{"arch": "tc_resnet", "model": "sound classifier", "dataset": "short read English sentences (LibriTTS-R)", "train_examples": 26041, "gain_aug_db": 10, "time_shift_ms": 50, "n_mels": 80, "hop_length": 160, "input": "log_mel", "spec_augment": true, "win_length": 512, "targets": ["voice"], "num_classes": 2, "norm": "batchnorm", "activation": "silu", "channel_attention": "se", "depths": [5, 5, 5], "kernel_size": 5, "stem": "single", "widths": [96, 112, 144], "mixing": "cutmix", "label_smoothing": 0.2, "loss": "cross_entropy", "init": "orthogonal", "residual_init": "none", "optimizer": "adamw", "lr": 0.0017, "beta1": 0.85, "beta2": 0.999, "eps": 1e-10, "steps": 23900, "batch_size": 64, "epochs": 58.7, "lr_schedule": "linear", "final_lr_fraction": 0, "warmup_steps": 4780, "weight_decay": 0.09}
Rows from block 3 of a small sound classifier, named by matrix and row number. Rows with one number belong to one channel. Each number is 128 + 24 x the weight over its row's rms, rounded and kept within 0 to 255. All counts start at 0. Numbers have three digits each.
After each channel's rows are labels from the 100 clips, of 14976, where the channel reaches its highest value: "top examples" is what is common among them. Only what is clearly more common there than usual is listed. The data: short read English sentences (LibriTTS-R). In brackets: how many of the 100.
# convs0: first width-5 conv (model.blocks.3.convs.0.weight, 96x96x5, each kernel summed), inputs 0-95
# convs1: second width-5 conv (model.blocks.3.convs.1.weight, 96x96x5, transposed, each kernel summed), outputs 0-95

convs0.48:097110148118146161108119109138107144120091128115135132123126138125079127110107111150085103113085108070074139128145130152120104138098114128119118132156137099116072102118132095142114156136134100149114087095096135132137106122076136134128122054121139087132085118089141139139130115130101088132
convs1.48:167117117151142125117133105178126133129139180135123144135090123122121136145155105101168139101130160105130125137128091136115147124128147154134127137145101107128061140114120105121145131086078099099080154119093104140133143080104163120106161097158135128129150155089177134129087110129136138172
top examples: voice: male (100)

convs0.95:103157129124112114147141126103104169129150124130146093130124123169164151091127119120117111166147127092098115113112089173143126148127136098174135121115128119118057143173136137114104150178167156164132123120162133128140155095124123128170116095129159124092137138155130133145140181097103151142
convs1.95:157142123133117137118092101159114121106115117156115110130096134114087124113137128113116128084111118136116139099124103115111130126110122115088139123117089107112088146174132120120151096088087146070136116082063084097121133093107120109086121091134105105096133122097116088127117074119129142140
top examples: voice: female (100)

convs0.49:128141117116106105113093084138117096107146108138097126117112088115131120122125115098118115122121098116083113131120122151170093121118135093166090145160108153135132139143158115157100131098159128155090083118148132109112138097139121116097118069131123078062126108127098098090139135101101139095
convs1.49:086125137103161115149110078133130174148100123158152131103113140148155147093146135125120085061129144102131122081133099110139127111080078146134139118150111157112099122140112114143123138103102117121138129101071122174125127119127134126092139098140091145154165130129075110115118126123135131167
top examples: voice: female (100); the word "it" (29)

convs0.1:132130145140120172085081101176113123138148137101092137148129133148120106115120114110092105153125065123133099178158141175131082145108144137159151160114114105149135093139136103151112161121114099116103098110113184106152140109085140122136126126145144137113120097111146136116125114114127075112
convs1.1:116083117145164100111100146136113118138107126140129159101131167120147120116149119088140137112113155134112133076087084138097140130131103094096146148141137136114086141151137111120119075100120141126146135117097110139150130119060124157126135118096121128193085145089090114106089125150107140106
top examples: voice: female (100)

convs0.53:118129121107127115126100111098109152124159132148111118102099116177153131103129135113138108123132144128134147141134109158142139102085174136171127129155153134128062124168150152113102180163137153169076093130132136126152131118136100127136126125144119133061128088140105097115156138079112158156
convs1.53:140144132115104131121082103145115133129095100131114124108122133135112141122088139115106127099100110147113126080112108066121115117131107119102145140111087130103099124168102107110139078114072142124126135112105112092126130089103109112099115065154071128097145117099080109145127086142123142144
top examples: voice: female (100)

convs0.11:109134105126115125111091077134107133092157117141117121115105102138144127109117118070114121135119111084072122141120124170138114104106136117188089121151125142161107112145170109137104130130122122156113093134130136098108102111123128145126112075140148120047114093117129096122128130085122129093
convs1.11:116136121132138118149111079124120152148105148151139147150113127141146140105169146148138112055116142151122125098092060150118136132094114131108158127140107112108119161128137108139152102094102133109161152105094131144139159083121119109081151121150084110170116129144099134115177100112128156161
top examples: voice: female (100)

convs0.9:136122106130126108088076117058133157131109147140131130147120102134155139115128152106118102156125105102133130116123133114082093148137167107104144174144110136080172131119138109113119162136140105090085126097093142095146138121119126106124122064145125114137092101130116129126060123128104119115
convs1.9:105158095098105124137126111124116132116114091104109110072126095079119114119112103095133085127087099127089108136114134086146134080115141123116168127132147141115108103113137151121128144162095114163147137154139131141111091132113103142088110148064102137099123101125128106125151110125120064101
top examples: voice: female (92)

convs0.93:151120134138112132092095095115131099135135144096104139088151087127137098113123162106142098109151126150131071111161109138152097095095136107113117167098116161119172114114139149118102138146102115103082088123122121146140118142186149116153114155108108110121119098114087159093092137111127135088
convs1.93:076102154065115130127133129100124162122106060149164089099132155143126108108111134126100105133125133097123123103170170072117135110108110135115109128072141150126125104133122142164085152111146103151155079122116156128121106173151128136115140118111102144128118116108119119140138119153092116127
top examples: voice: female (100)

convs0.84:108113111122134169111070104142126109099136135098152110112143103155177134138128136102126132156112142110099103168122129156100113080089146100156110113168144151139125117121155117143112085146078103115135102143139119110119107174162099131147116076116103148098104078124161132147130137113139145098
convs1.84:127075102114135077142109092100152160094138074161128129100108103132113109112146159123112104084117125132109112085151145127119127103127095145103123111081121159136148149131149123126126154098126150106117101090102151119119133095143092136078143124142088091093111159082130104125142104137123138157
top examples: voice: male (73)

convs0.46:099149118121157116124106117136133148145097127142125126136143138104155144105117099169108129163116133160121095156117127104127177113130130126142133123104115174084051129123133091128115099096126108122130144150182134128115158113122074151131165156188113165111152161147121135112113090131138087113
convs1.46:137121131124119145098117080122120100095081121144126110148129126146116145090122098110093101115149124145129163112139139133107115128108112088118097101105130073095097136130103112124124131133140136122120057116098103082123131107115137080130072132057088112109112107102113106144138133114100150112
top examples: voice: male (97)

convs0.91:112127138138124110119128106137116174152102134125150113166108146164142144090097100129124118157148109093120117101152141131118122143124141061171110110150135125102085128153139112124087157184150159177109110115144164108144136088099103140141107108144139127099130092151143146106152165071127124141
convs1.91:156155144122095159105112121156119102094088131113112105127072121109085126123127129116106136092112118137107138118114082132104087127103136094107136153125082107096095145162110115106144088080101123076155125104102093116142144092120110103097128091113106104111149137097126112133128085133120140151
top examples: voice: female (100)

convs0.77:110142112095134131102128132184117151131147121144126104101116116150113142110118135153138152174097127104110123152139170109116090134158166132161138172131119147141151113137133124162099145143118142118126118186133177108153113099117114164117120110136097110079148137161113194133100149118127096070
convs1.77:128132124127140144105098066142134067139066110126134146102111115112104128089122135108110114089136137122135148099112093143140114135083126086092145124131110151085089151158129155118143101112121165111153125142113096138121145107103098127077067113109110130117121115113101120116116132104151141084
top examples: voice: female (99)

convs0.30:112146134123123144139140128112106169128135119135144094150128129166149149093100097139117106165142128092097127115125115152131129151116123098168144128136135111125029139174131113133106158174164152180123103125165140122143149115107117134149112083133161132097144133154115150134131175092104119145
convs1.30:153148128134116140112097113164113113104111124137115107135092133108090128113146125108114136096117114129123141102124106117105129119114128116090132127125084112111045148163136119122146096084082142066148123099069090105123141107098137113098129089130116101106136120089116089125116078126122152140
top examples: voice: female (100)

convs0.80:085132127127108121108121119154119113139135113128137144144095165115105125144093111060073141147112084108131138104114167141101098176133149112157095124145130074138164146116127118153132110111117132124098169123093160111159130143090120134125109119139151099138107129132176094132177087144115151110
convs1.80:142181106146116099124126149122126128150146147092104143069114114122126077157141109147147150120105113086088074132097104139173137083132141146141160118152135129134140081088124098120127151130148079126139160141137131146117052122111113155117140123110152150130152131149128130105120123123141089135
top examples: voice: male (72)

convs0.22:137085103118119132111105110131148088124142129105150148061124137148090100154095108086153108103109081141157114140147123139121099085081147128111127144114147141116126143122145128120118150134095138142121131107071122150125126140153134102127120150051094151121110079122119102135134132083126104091
convs1.22:092091160097147137115112104103137128122117084145153132114136120164148148139134109167101124148139135102114108096142179090124156124157116136138107099128139172116142103130105126122103145140125112170155094135145169149106110134193125151157110068124115145130137132085097152125116138169093112093
top examples: voice: female (100)

convs0.87:151113092128169124142116137122142140117127155117105156137135134133146140157111116164150139164119128177162110155145144104118136097120201123152142147144132111104113130127162110135137110165095112116107156147142150146122142172131111155113175197146079164133143121153125152129088133101162097101
convs1.87:121069130115117145111098099150134097091083097171114128118127133148133133095085115098081102138132137172158146072145134131117118127141116125073114099121118133105118138135120122108104139119118138147132079133127109117107134096146104110120077118105096137110099102092085099125146103145107144085
top examples: voice: female (99)

convs0.85:158148127156092127109079127109104120144131160130125142120137088153172112144137139117139127144158156092112085136114138167142144094134133109128110182146125119146184129139161134124096125096141096125119085162160136137154111111198152109167125099137153117111123111134084130113119120131099139083
convs1.85:093133124087122087112115109112114169097118059154170083082142152141117136087151150111120074107105130150129129116147128099137101101109072124109109141089142120123126108124086137149124134117126133128097085138091115095126110144128104137094118157098086125130132110116116110141149154136099135133
top examples: voice: female (100)

convs0.20:119079119117130120110119103138106131141124133064112153122125148106146100142081101117116110108107098117111134129147155162107132152119128112110105118140107127116130143089155093137127123096101124096073149123083159120130124119128097101131135127141124112147039122115123140133120049097118130094
convs1.20:139131120134129094135166155137130165150141141097150137097138136147139088166134120128166150131113128144087098156136137163154129093138135149158164148146157139134111091085122115139109166151168083153143148154149141137146068153102105170139153166112162148124142137146154153116151161146114100150
top examples: voice: male (100)

convs0.74:086133129114116147139132165139120152105144121161145102175138124160139144107128086142124106160111135108098125135144132103124152117109155116188150116131119111171045140164100092127128173160130146171120116127181138129146138143096137122139131108159181147097145135147137157129132151108128110138
convs1.74:133138120119125140100086101142108125100101112139122115129102138091113140110152124103100120102125105132136142097121110113083136114128125115086116127115088109108037146149112123138138074106084130079147103114091098084133140122120143132120126114126116078109114113083086081139111114140111144123
top examples: voice: female (100)

convs0.35:116129145101137121125116155125115162130080121145129115077121126122130156142121125143115167156109122149114127122131152112109097128180157101125146168128140095100137117144153110130120132140140147125141148194128158127160134122127118183161127140148156128101153162160120181117121175151121088053
convs1.35:142118139135116139094100116152123085097079117126122113131101129126068121114112124119087142125125133134152165079132119136109093156110115074088126131123113095106107132136100134118137110119137134095126118129107106088123131084115116089098063110118123110107098102129109098123136102105120143056
top examples: voice: female (97)

convs0.21:120122114109157147125096109144115137121126105116109118121133130147107150108105098111120108138121099079085132132164125145134110101122117118162133151130129097123042110152148128153129135153126133141110123120130145102155132103049114157109123070100134125104143085135117152090118139082118069127
convs1.21:146143131135124163137106087170139100127108146136127124130107143144123130117149107135133136088109143133129135093097107124108137118123115136092148121124093118112061159172160101139134106089077126087193142114093136146133167120079128114096132086161115113173120126103106105132109090119140141146
top examples: voice: female (100)

convs0.67:121125137106142118133116179098089165142105125170115122088114096137148147114106086143127124166140084141128133128139141133112100121140147108155145117124174102106069138150153103125139138180141157163100116145144159146118145146083139154175106130135153134084142143151126164114131180114134111104
convs1.67:131107143129107156105101145149110103085088114133129099142111129119063125121113125095086135113123134145125156081116128108102097151141130086108125126119113092090088128129111113141140116093125122103143117112098113056122129086085120095114111125145119120082103109124104092150132080118115141095
top examples: voice: female (86)

convs0.40:090144117123128089099121066117119100130118107115134147132091159102119125111108125076063138127119076097141135115115160129101094187133146088134111129146147111141152149099138126159127120129138139151081143120098146114129133116084129132120125110140140089136101119132180101102152103110117167120
convs1.40:138181116147108099131126170118121123161128151092104139084105112117134085160140111132144145127124117098066099127100107150144140100125153142152162106162124124110134072080127111111130143128142075103153155135137129130098063125106109139104146136112140146133162121165128128111132126103144082139
top examples: voice: male (93)

convs0.50:135137114102137128107110156144084120126127124141098134128142105082111105119107116138123110099074109146128122169134110103139148121121153124154156135106133094133018131123130109117112135166121135143082076123155128135108136164108109128151132163148112133131096101134131138084123122126085086131
convs1.50:117101144119119107143131105123127114113118101145126119135164164143109143103148060096122125101139132160148175095129135122076128143101103139111073059127130115138080117158085109152111101122138123134119087120096125091098113140115134111119141120160130121132136119139080111154111124123071147147
top examples: voice: female (98)

convs0.38:123132138138154123130149084146130145121123136101118117154114141124068135114135124136080115079104136085061144105119134142146141153113132121153112107154110099135105115146137125150134144110172154161148108109091112116151104108098139139119137062145168107127120142080168101116165116131087154148
convs1.38:155157092155146137117104116143106139113117163116094134131086102113116127094119116132150090074088118113067117123082077162130153120109126146105117110152101110110124141127106084077121122116100114114087132102108081143098148085143165126120142093119117109124140129107140118122116105118117127166
top examples: voice: male (98)

convs0.82:149135128127130103101107148091115116130149139122145118100130119131148115124103168117130131142106133169107100138148132117101092124124141105106127153087133164128154124090152118130130147116116107115096094117129129121107137107158172122140108105146112134140112085147069147105024085084104102124
convs1.82:071115123070132127126146109118122152122111083117144109134158120117133132113144118127121074184139121144139141122162159122108151117118140116140153111098153167112081122104142193161110119154112144130150107135154140111109123151148136137113122166113089153109106088122130084131171166125109091110
top examples: voice: female (84)

convs0.41:088128147103135096144125134118132163127123112140137110164114143166147140123140101147114128168150115096110132144119118123149167121114164115174127110148110141138032133179124137124118180172159153159127100129178151136137135117131096135139139115144166136118151148145171141147163157116118146136
convs1.41:128153127120125140095092092134107119092088104142116122117098141101121142094140122121106101094113115123119126103112120109096101111091111094100117134113110093104088131161081127111144082094106126096139108110087100088131123106107108114097105070098094087121127125075100104124123105110122133147
top examples: voice: female (99)

convs0.7:101136136139130145143111145119117166141117142136155117096112155190166120113140125135129107186113143090127134126126131161140117141118151086164129138161170129133108126172159107119105147197159152177122117121147166124147142152115127121150105095163137146099115121134111130134140195097098112127
convs1.7:135133122116105137093098123166118111101089120143114114128086114122071128128122138106086128101104100134115152103123120104123099115129139102112155135115110114085093140153117124109132110071094135100126117114092113091113132091131107100104136090118106121070123136076135090168120069129123140145
top examples: voice: female (99)

convs0.44:100125134116149111168141144115122160116158087147113105159141121164132154101137097154114125173136112094087127123123105117149131115132125125148131116131128143141015136177104119145127157164148149158114118130168128130148136128097119148111125084137157119083152139127104144114142165126152126144
convs1.44:137151123133122144107080078158124102110098124152116124115103129106125144104136125106110111096121110125150131097115108109116131121114125117087133119120088105108039151164139117115144101101096142098146119108067103104116139108103131120103115095134110092101129116080112070137095100128117145134
top examples: voice: female (96)

convs0.89:111107143120142101160107141125107157128163143137101117150121102152153123086097084148147105165108155132124091138115121144160123100123187085175145124165128161152153131161122102109144170166111139150127146131135157151078133139136134145125124109147151123050155094115122122139146124108127129111
convs1.89:131100124123123114110095053133115104122102107178132156103106133110153128100137137087104108095122113114154108085131084093115145088106129132090125136143105115112123140147101137104119113124111140131129080103095100128136122097153128141094118129124108113084093117083087080135082127155129126116
top examples: voice: female (98)

convs0.12:172123072158126156133090129130114086137150158108105154121123092145123113139115157143137117066158124082100109143138120146148121112134122102119090168119124143160168111122148129103121118139118118143068108180133118134131102144177109108146125081143119103137117111138082165092107135130123133135
convs1.12:069123103074099111144143099092120126134125083145163101103142127152148096087155144087120076144124147139125119123156134076122097105071091114128144135109138138113105129110097157172114119128106122142141105142143131141114127138168100145115120179133092156130156122123105132131139153098107119132
top examples: voice: female (100)

convs0.51:177113132131150142143132173105103146153133175131153123136116108150132116109060121130180101140150152132151120156143130120142110130115179089127127171146123120147154153124170139104146165150135144118107140125128167188157140171180140088172148131116116143144128122150116124135107117130106140143
convs1.51:120116145119089119123105142118121123100090074171146110110134137081095112111138139108088132110129143142115123080130133110123137123127107109107124141111132109103154121165061158106117108094119161153148070120063109111111120125130113095158089114126142111092132119103080136142124114134127136086
top examples: voice: female (99)

convs0.83:097155133113123147116096161131092131134139142156114100150143104146114100113172124165136114148075153133167108179129103110110121110111204142151130158117118131163142114151138141083086176136116141113147120185131162136123116161127112126182147133148108131143169121149121140109139131120137125141
convs1.83:152133120140120108086084102137131089109078131103121139102130134099116124102096132130092115111103125134131135077103126113113141125123111111111116129127105125104111129140049146109140061112119149113078089122102099084100130108132119118107087091104101121100100114105095100136127123128129137092
top examples: voice: female (100)

convs0.28:117130099102134136096113139154100139101146121139121118126141136148116184119129120121151155135117121092074143142145134141097103119147139112142135150110133079129096106130134119145131131174128127143123169154123161087159114096086109187147104085150132092090135109158153164144115153124108112062
convs1.28:134156118130120167111093070150127100105106116140106128127103099144082103124130144130116137080115137133134151089115073135111118129110119102095158136118113126106099165167114122130165095117092140090156147119117106142130168081106114117074087107147110119127114104113103142113138096098140146090
top examples: voice: female (100)

convs0.17:119129146107154131143126173113104172148127135171111107167144117167120144116121071162153125148141111138152141134152134113107114119132164115142154116133154086120059133170145104113150164159131160143111152153135164138117140156085109146163146147129155160110166130138132132114144186120132095133
convs1.17:132107137122108150105071115144119086081082113126118108127111121101102129111112118096077137127112133130133145071115130099115121140146117105096117133112123107093076140147099118128139098114118131130125107120105109088122142113092124109115105104134112101087096095098085070150105085126119142093
top examples: voice: female (95)

convs0.31:144120124129088134138154173125118139145160171137170131115118129137101074117104112077174091128132132111169116146132116118133156133104177119110107136113121123163143149136139140104131153155121146158156135106121156169116137176155149073151121146111122146111100102108162079163131129141125173138
convs1.31:147105152132144106130084117114139133125116086140118115102117117121106133112154143132090133100130112131097120063097114134113156116126123135101129107124118119124175144156088146072123120135132155130090064087077101098088127120139125103129119092127145103067137133119082144155124127150101132102
top examples: voice: female (99)

convs0.72:129142159130069157143122110132169119171111153126170142087124118151130099116086099078135118136125095086110162113141111150128114146120142071169140156138148120126123130120162111124105142155133164132170140131119144130145141118114127105144132136119123174120095154166152120158110183100125089105
convs1.72:137127155143134140152124158158121142134081116122121125139072144141047118137130136137102157066129133133084165089120105152114073164125145090122146133147120111104123156173151131103151115131141159113159125092090112134122148107104099127111140086141141118135135164153148133153145131143122151129
top examples: voice: female (100)

convs0.56:110159125140108140120093180106122174145111157161140101157123130146124123118131141152148120172132150119149109116130135104114114125156164089166150150115136121156175129150116132092111162146131147158157096147152161127157129135149148148180137113158132135081164156159138178128121182135129100111
convs1.56:146136126131108133088090099157099064093061117136121118110113141096097129102112141102084131127134115123118143079118122114113124131114144101073138138129107116078107139149085145134147111112128152094097112125103112094116125108104112112101096110106127099096098104100105096135130100116120135090
top examples: voice: female (97)

convs0.24:153114140127121131096092103128133103172131121081103140103131131106137116152104160140151131125141097146117117123153114132130088139141131095097114153080099140125152100097128144120123145132088114065058142135093148128150136114159123104129123140117124128173085114140089172121071114102155131120
convs1.24:078124128088124113131146163102124172134117094099150106090138159139130074135106120140115129165128139139093128115163163096125103107130129119137130132091175150131122107106148158159103146153168113164176130154150154132132097181146132141140135160086136164153135110151130118127160138132098097122
top examples: voice: female (99)

convs0.16:130128137120114132106130094144124120142158113113130118162109101090112132136150126136126129092135099138130139134104126093131101086113118150127121131132107105158177157105091139146131150113141134088109183066096093087145135138191124124098090105150153135099134123135111145161129076179127147096
convs1.16:118178115113100119129134127105122152143141108097135111068129117131136091126127138146140103147103118096112090139134137098174125070113114132118163151116150131124150058069137140140112139155141081148149147160138150133135055141136095148103143131100131138119138112152105120093147143130116108137
top examples: voice: female (90)

convs0.3:140151095121120122110118124119106103113135134149114129112115098119119112110114166125097087120120100125113136132123124136167112128098178132189166145139131125126107134153139155139081169149146152171107054117157136129152123160114100112122140131110096108094120116162084140069124152081116135108
convs1.3:144113140123138123137098112141116113141101128122111136105136142119106151098088116087120121107146126140124126042127135099114147143106100142102133115123067126112078122150103141140130075105089142090100104112086103142107126114130147123127119083151097114132150109118056121133098094131124133156
top examples: voice: female (99)