A small sound classifier, trained from scratch: held-out accuracy 97%.
Rows from block 8 of a small sound classifier, named by matrix and row number. Rows with one number belong to one channel. Each number is 500 + 40 x the weight over its row's rms, rounded and kept within 0 to 999. All counts start at 0. Numbers have three digits each. After the name is the row's rms in percent of the matrix's.
Before each channel's rows are labels from the 100 clips, of 14976, where the channel reaches its highest value: "top examples" is what is common among them. Only what is clearly more common there than usual is listed. The data: short read English sentences (LibriTTS-R). In brackets: how many of the 100.
# convs0: first width-5 conv (model.blocks.8.convs.0.weight, 112x112x5, each kernel summed), inputs 76-111
# convs1: second width-5 conv (model.blocks.8.convs.1.weight, 112x112x5, transposed, each kernel summed), outputs 76-111

top examples: voice: female (100)
convs0.50 133:436433458434452514489497455487496542539538479526359536410457518538516534529483481511524447509438504427556520
convs1.50 100:423522470471447473471531457439487516455478492505423521494542504471384484502413476502500463528476414451428527

top examples: voice: female (100)
convs0.109 083:495503459466507496470444511461510497488525518477449535466488462498464505452514469518474553555482497437526485
convs1.109 074:556521567523514457506423550534483454454459478492477508490466502459501508476517459472494496544493464503463415

top examples: voice: female (100)
convs0.60 120:436455479462453523470505452491493565556560503515386531423479524520515488516506510516549434503459522440575534
convs1.60 080:423506453492458483489514445444502524448494485511425516489498520457407474488449440518524467517480392449429470

top examples: voice: female (93)
convs0.18 101:391390470477477500468497481497511513529542450514362545419458488534528545518464485504488468488458473466552513
convs1.18 070:459552426593473498422498508495448521458489505494461509470606484472458481474403485463495467557511431472513521

top examples: voice: female (99)
convs0.111 097:432425448458499493506495475505484553518535512538384539449466524535511529555465517493504432548454544467561566
convs1.111 068:477497479484522456531491459450509527423528466482490498522422480481418494443452379495510471486519374494424499

top examples: voice: female (100)
convs0.1 071:533593530487488480496481477500476557472500478514521534506482466529456606517466421464524509557504440451428554
convs1.1 083:437485571470453507500493447463512464474491471523436499479484500505446469529478477474504497486423481430427404

top examples: voice: female (96)
convs0.94 077:435420449456484465475449475510521517488523437442412534476472433554471592526410467502452515493465461460452497
convs1.94 061:484488548568443518405484535503473515515461528518456516527604529540522507481507481500505524555488517448552544

top examples: voice: female (89)
convs0.11 075:390406497466482500442502501487514535511539451493370558443466449518521538504493522511471490531454473445507516
convs1.11 052:492520552561475462469484541532468521454505474497441530522567557521537460467449528479505501574535461479512446

top examples: voice: female (100)
convs0.62 091:398379473449504490473490483500500516516547449515376557444459498542527563535478498482480471524449486452525484
convs1.62 067:466533438574477504430508521507454516467452488473458529483588454456465494485418482458504440562541429466499525

top examples: voice: female (99)
convs0.68 107:418410461460496508505500476498481536539544472527344540438469504543522510530476506492517449530465498466533543
convs1.68 077:429520481483509470513512461447486501451526483498446502508535499464395481479403397504543472506495427455450522

top examples: voice: female (96)
convs0.87 088:427409443431492491516495496493487546498529487534384535464455505552504573550460472486474447554445519482515546
convs1.87 061:461505509457520465493537460434493535448512460492487506529483470461431493425471411493526454470526445496434534

top examples: voice: female (96)
convs0.23 073:433435505448513510485470440515479494519552544529415450439482493550474381532499518498565445497468540451551519
convs1.23 061:463496462473505454571495455476493480470501453491483459538412505451407429426493356508518508436533452476464532

top examples: voice: male (100)
convs0.56 106:500496567568511478498483496553490466426503482445528522504581414521454507488483414461492525449513455567503514
convs1.56 119:486430447534546538477445557558465493541454488452459464474541484480543542555533497473464467471461530452558518

top examples: voice: male (97)
convs0.96 114:498492519539517460478477481538516473432497462450518520523555402527426503468450454441520506467542422568468454
convs1.96 128:418436450563508535438461499564480508546466507480426482477597506510511526548548491491499474500467557385569524

top examples: voice: female (93)
convs0.92 084:499502496547414484446483535484488476477541482468463497465506456468519495443479517491502531444491468527569517
convs1.92 086:578519642553498515526473560537515480545481540493490519525534537538563515554520522513531466533545560497534452

top examples: voice: female (95)
convs0.85 086:457501476490478458480487448553531524491508463468456527505490468527369538473418420486506474495515456531448497
convs1.85 082:478463584554407523491491524480511540526525546552485484542575571591472439517520555513586525494476574456516417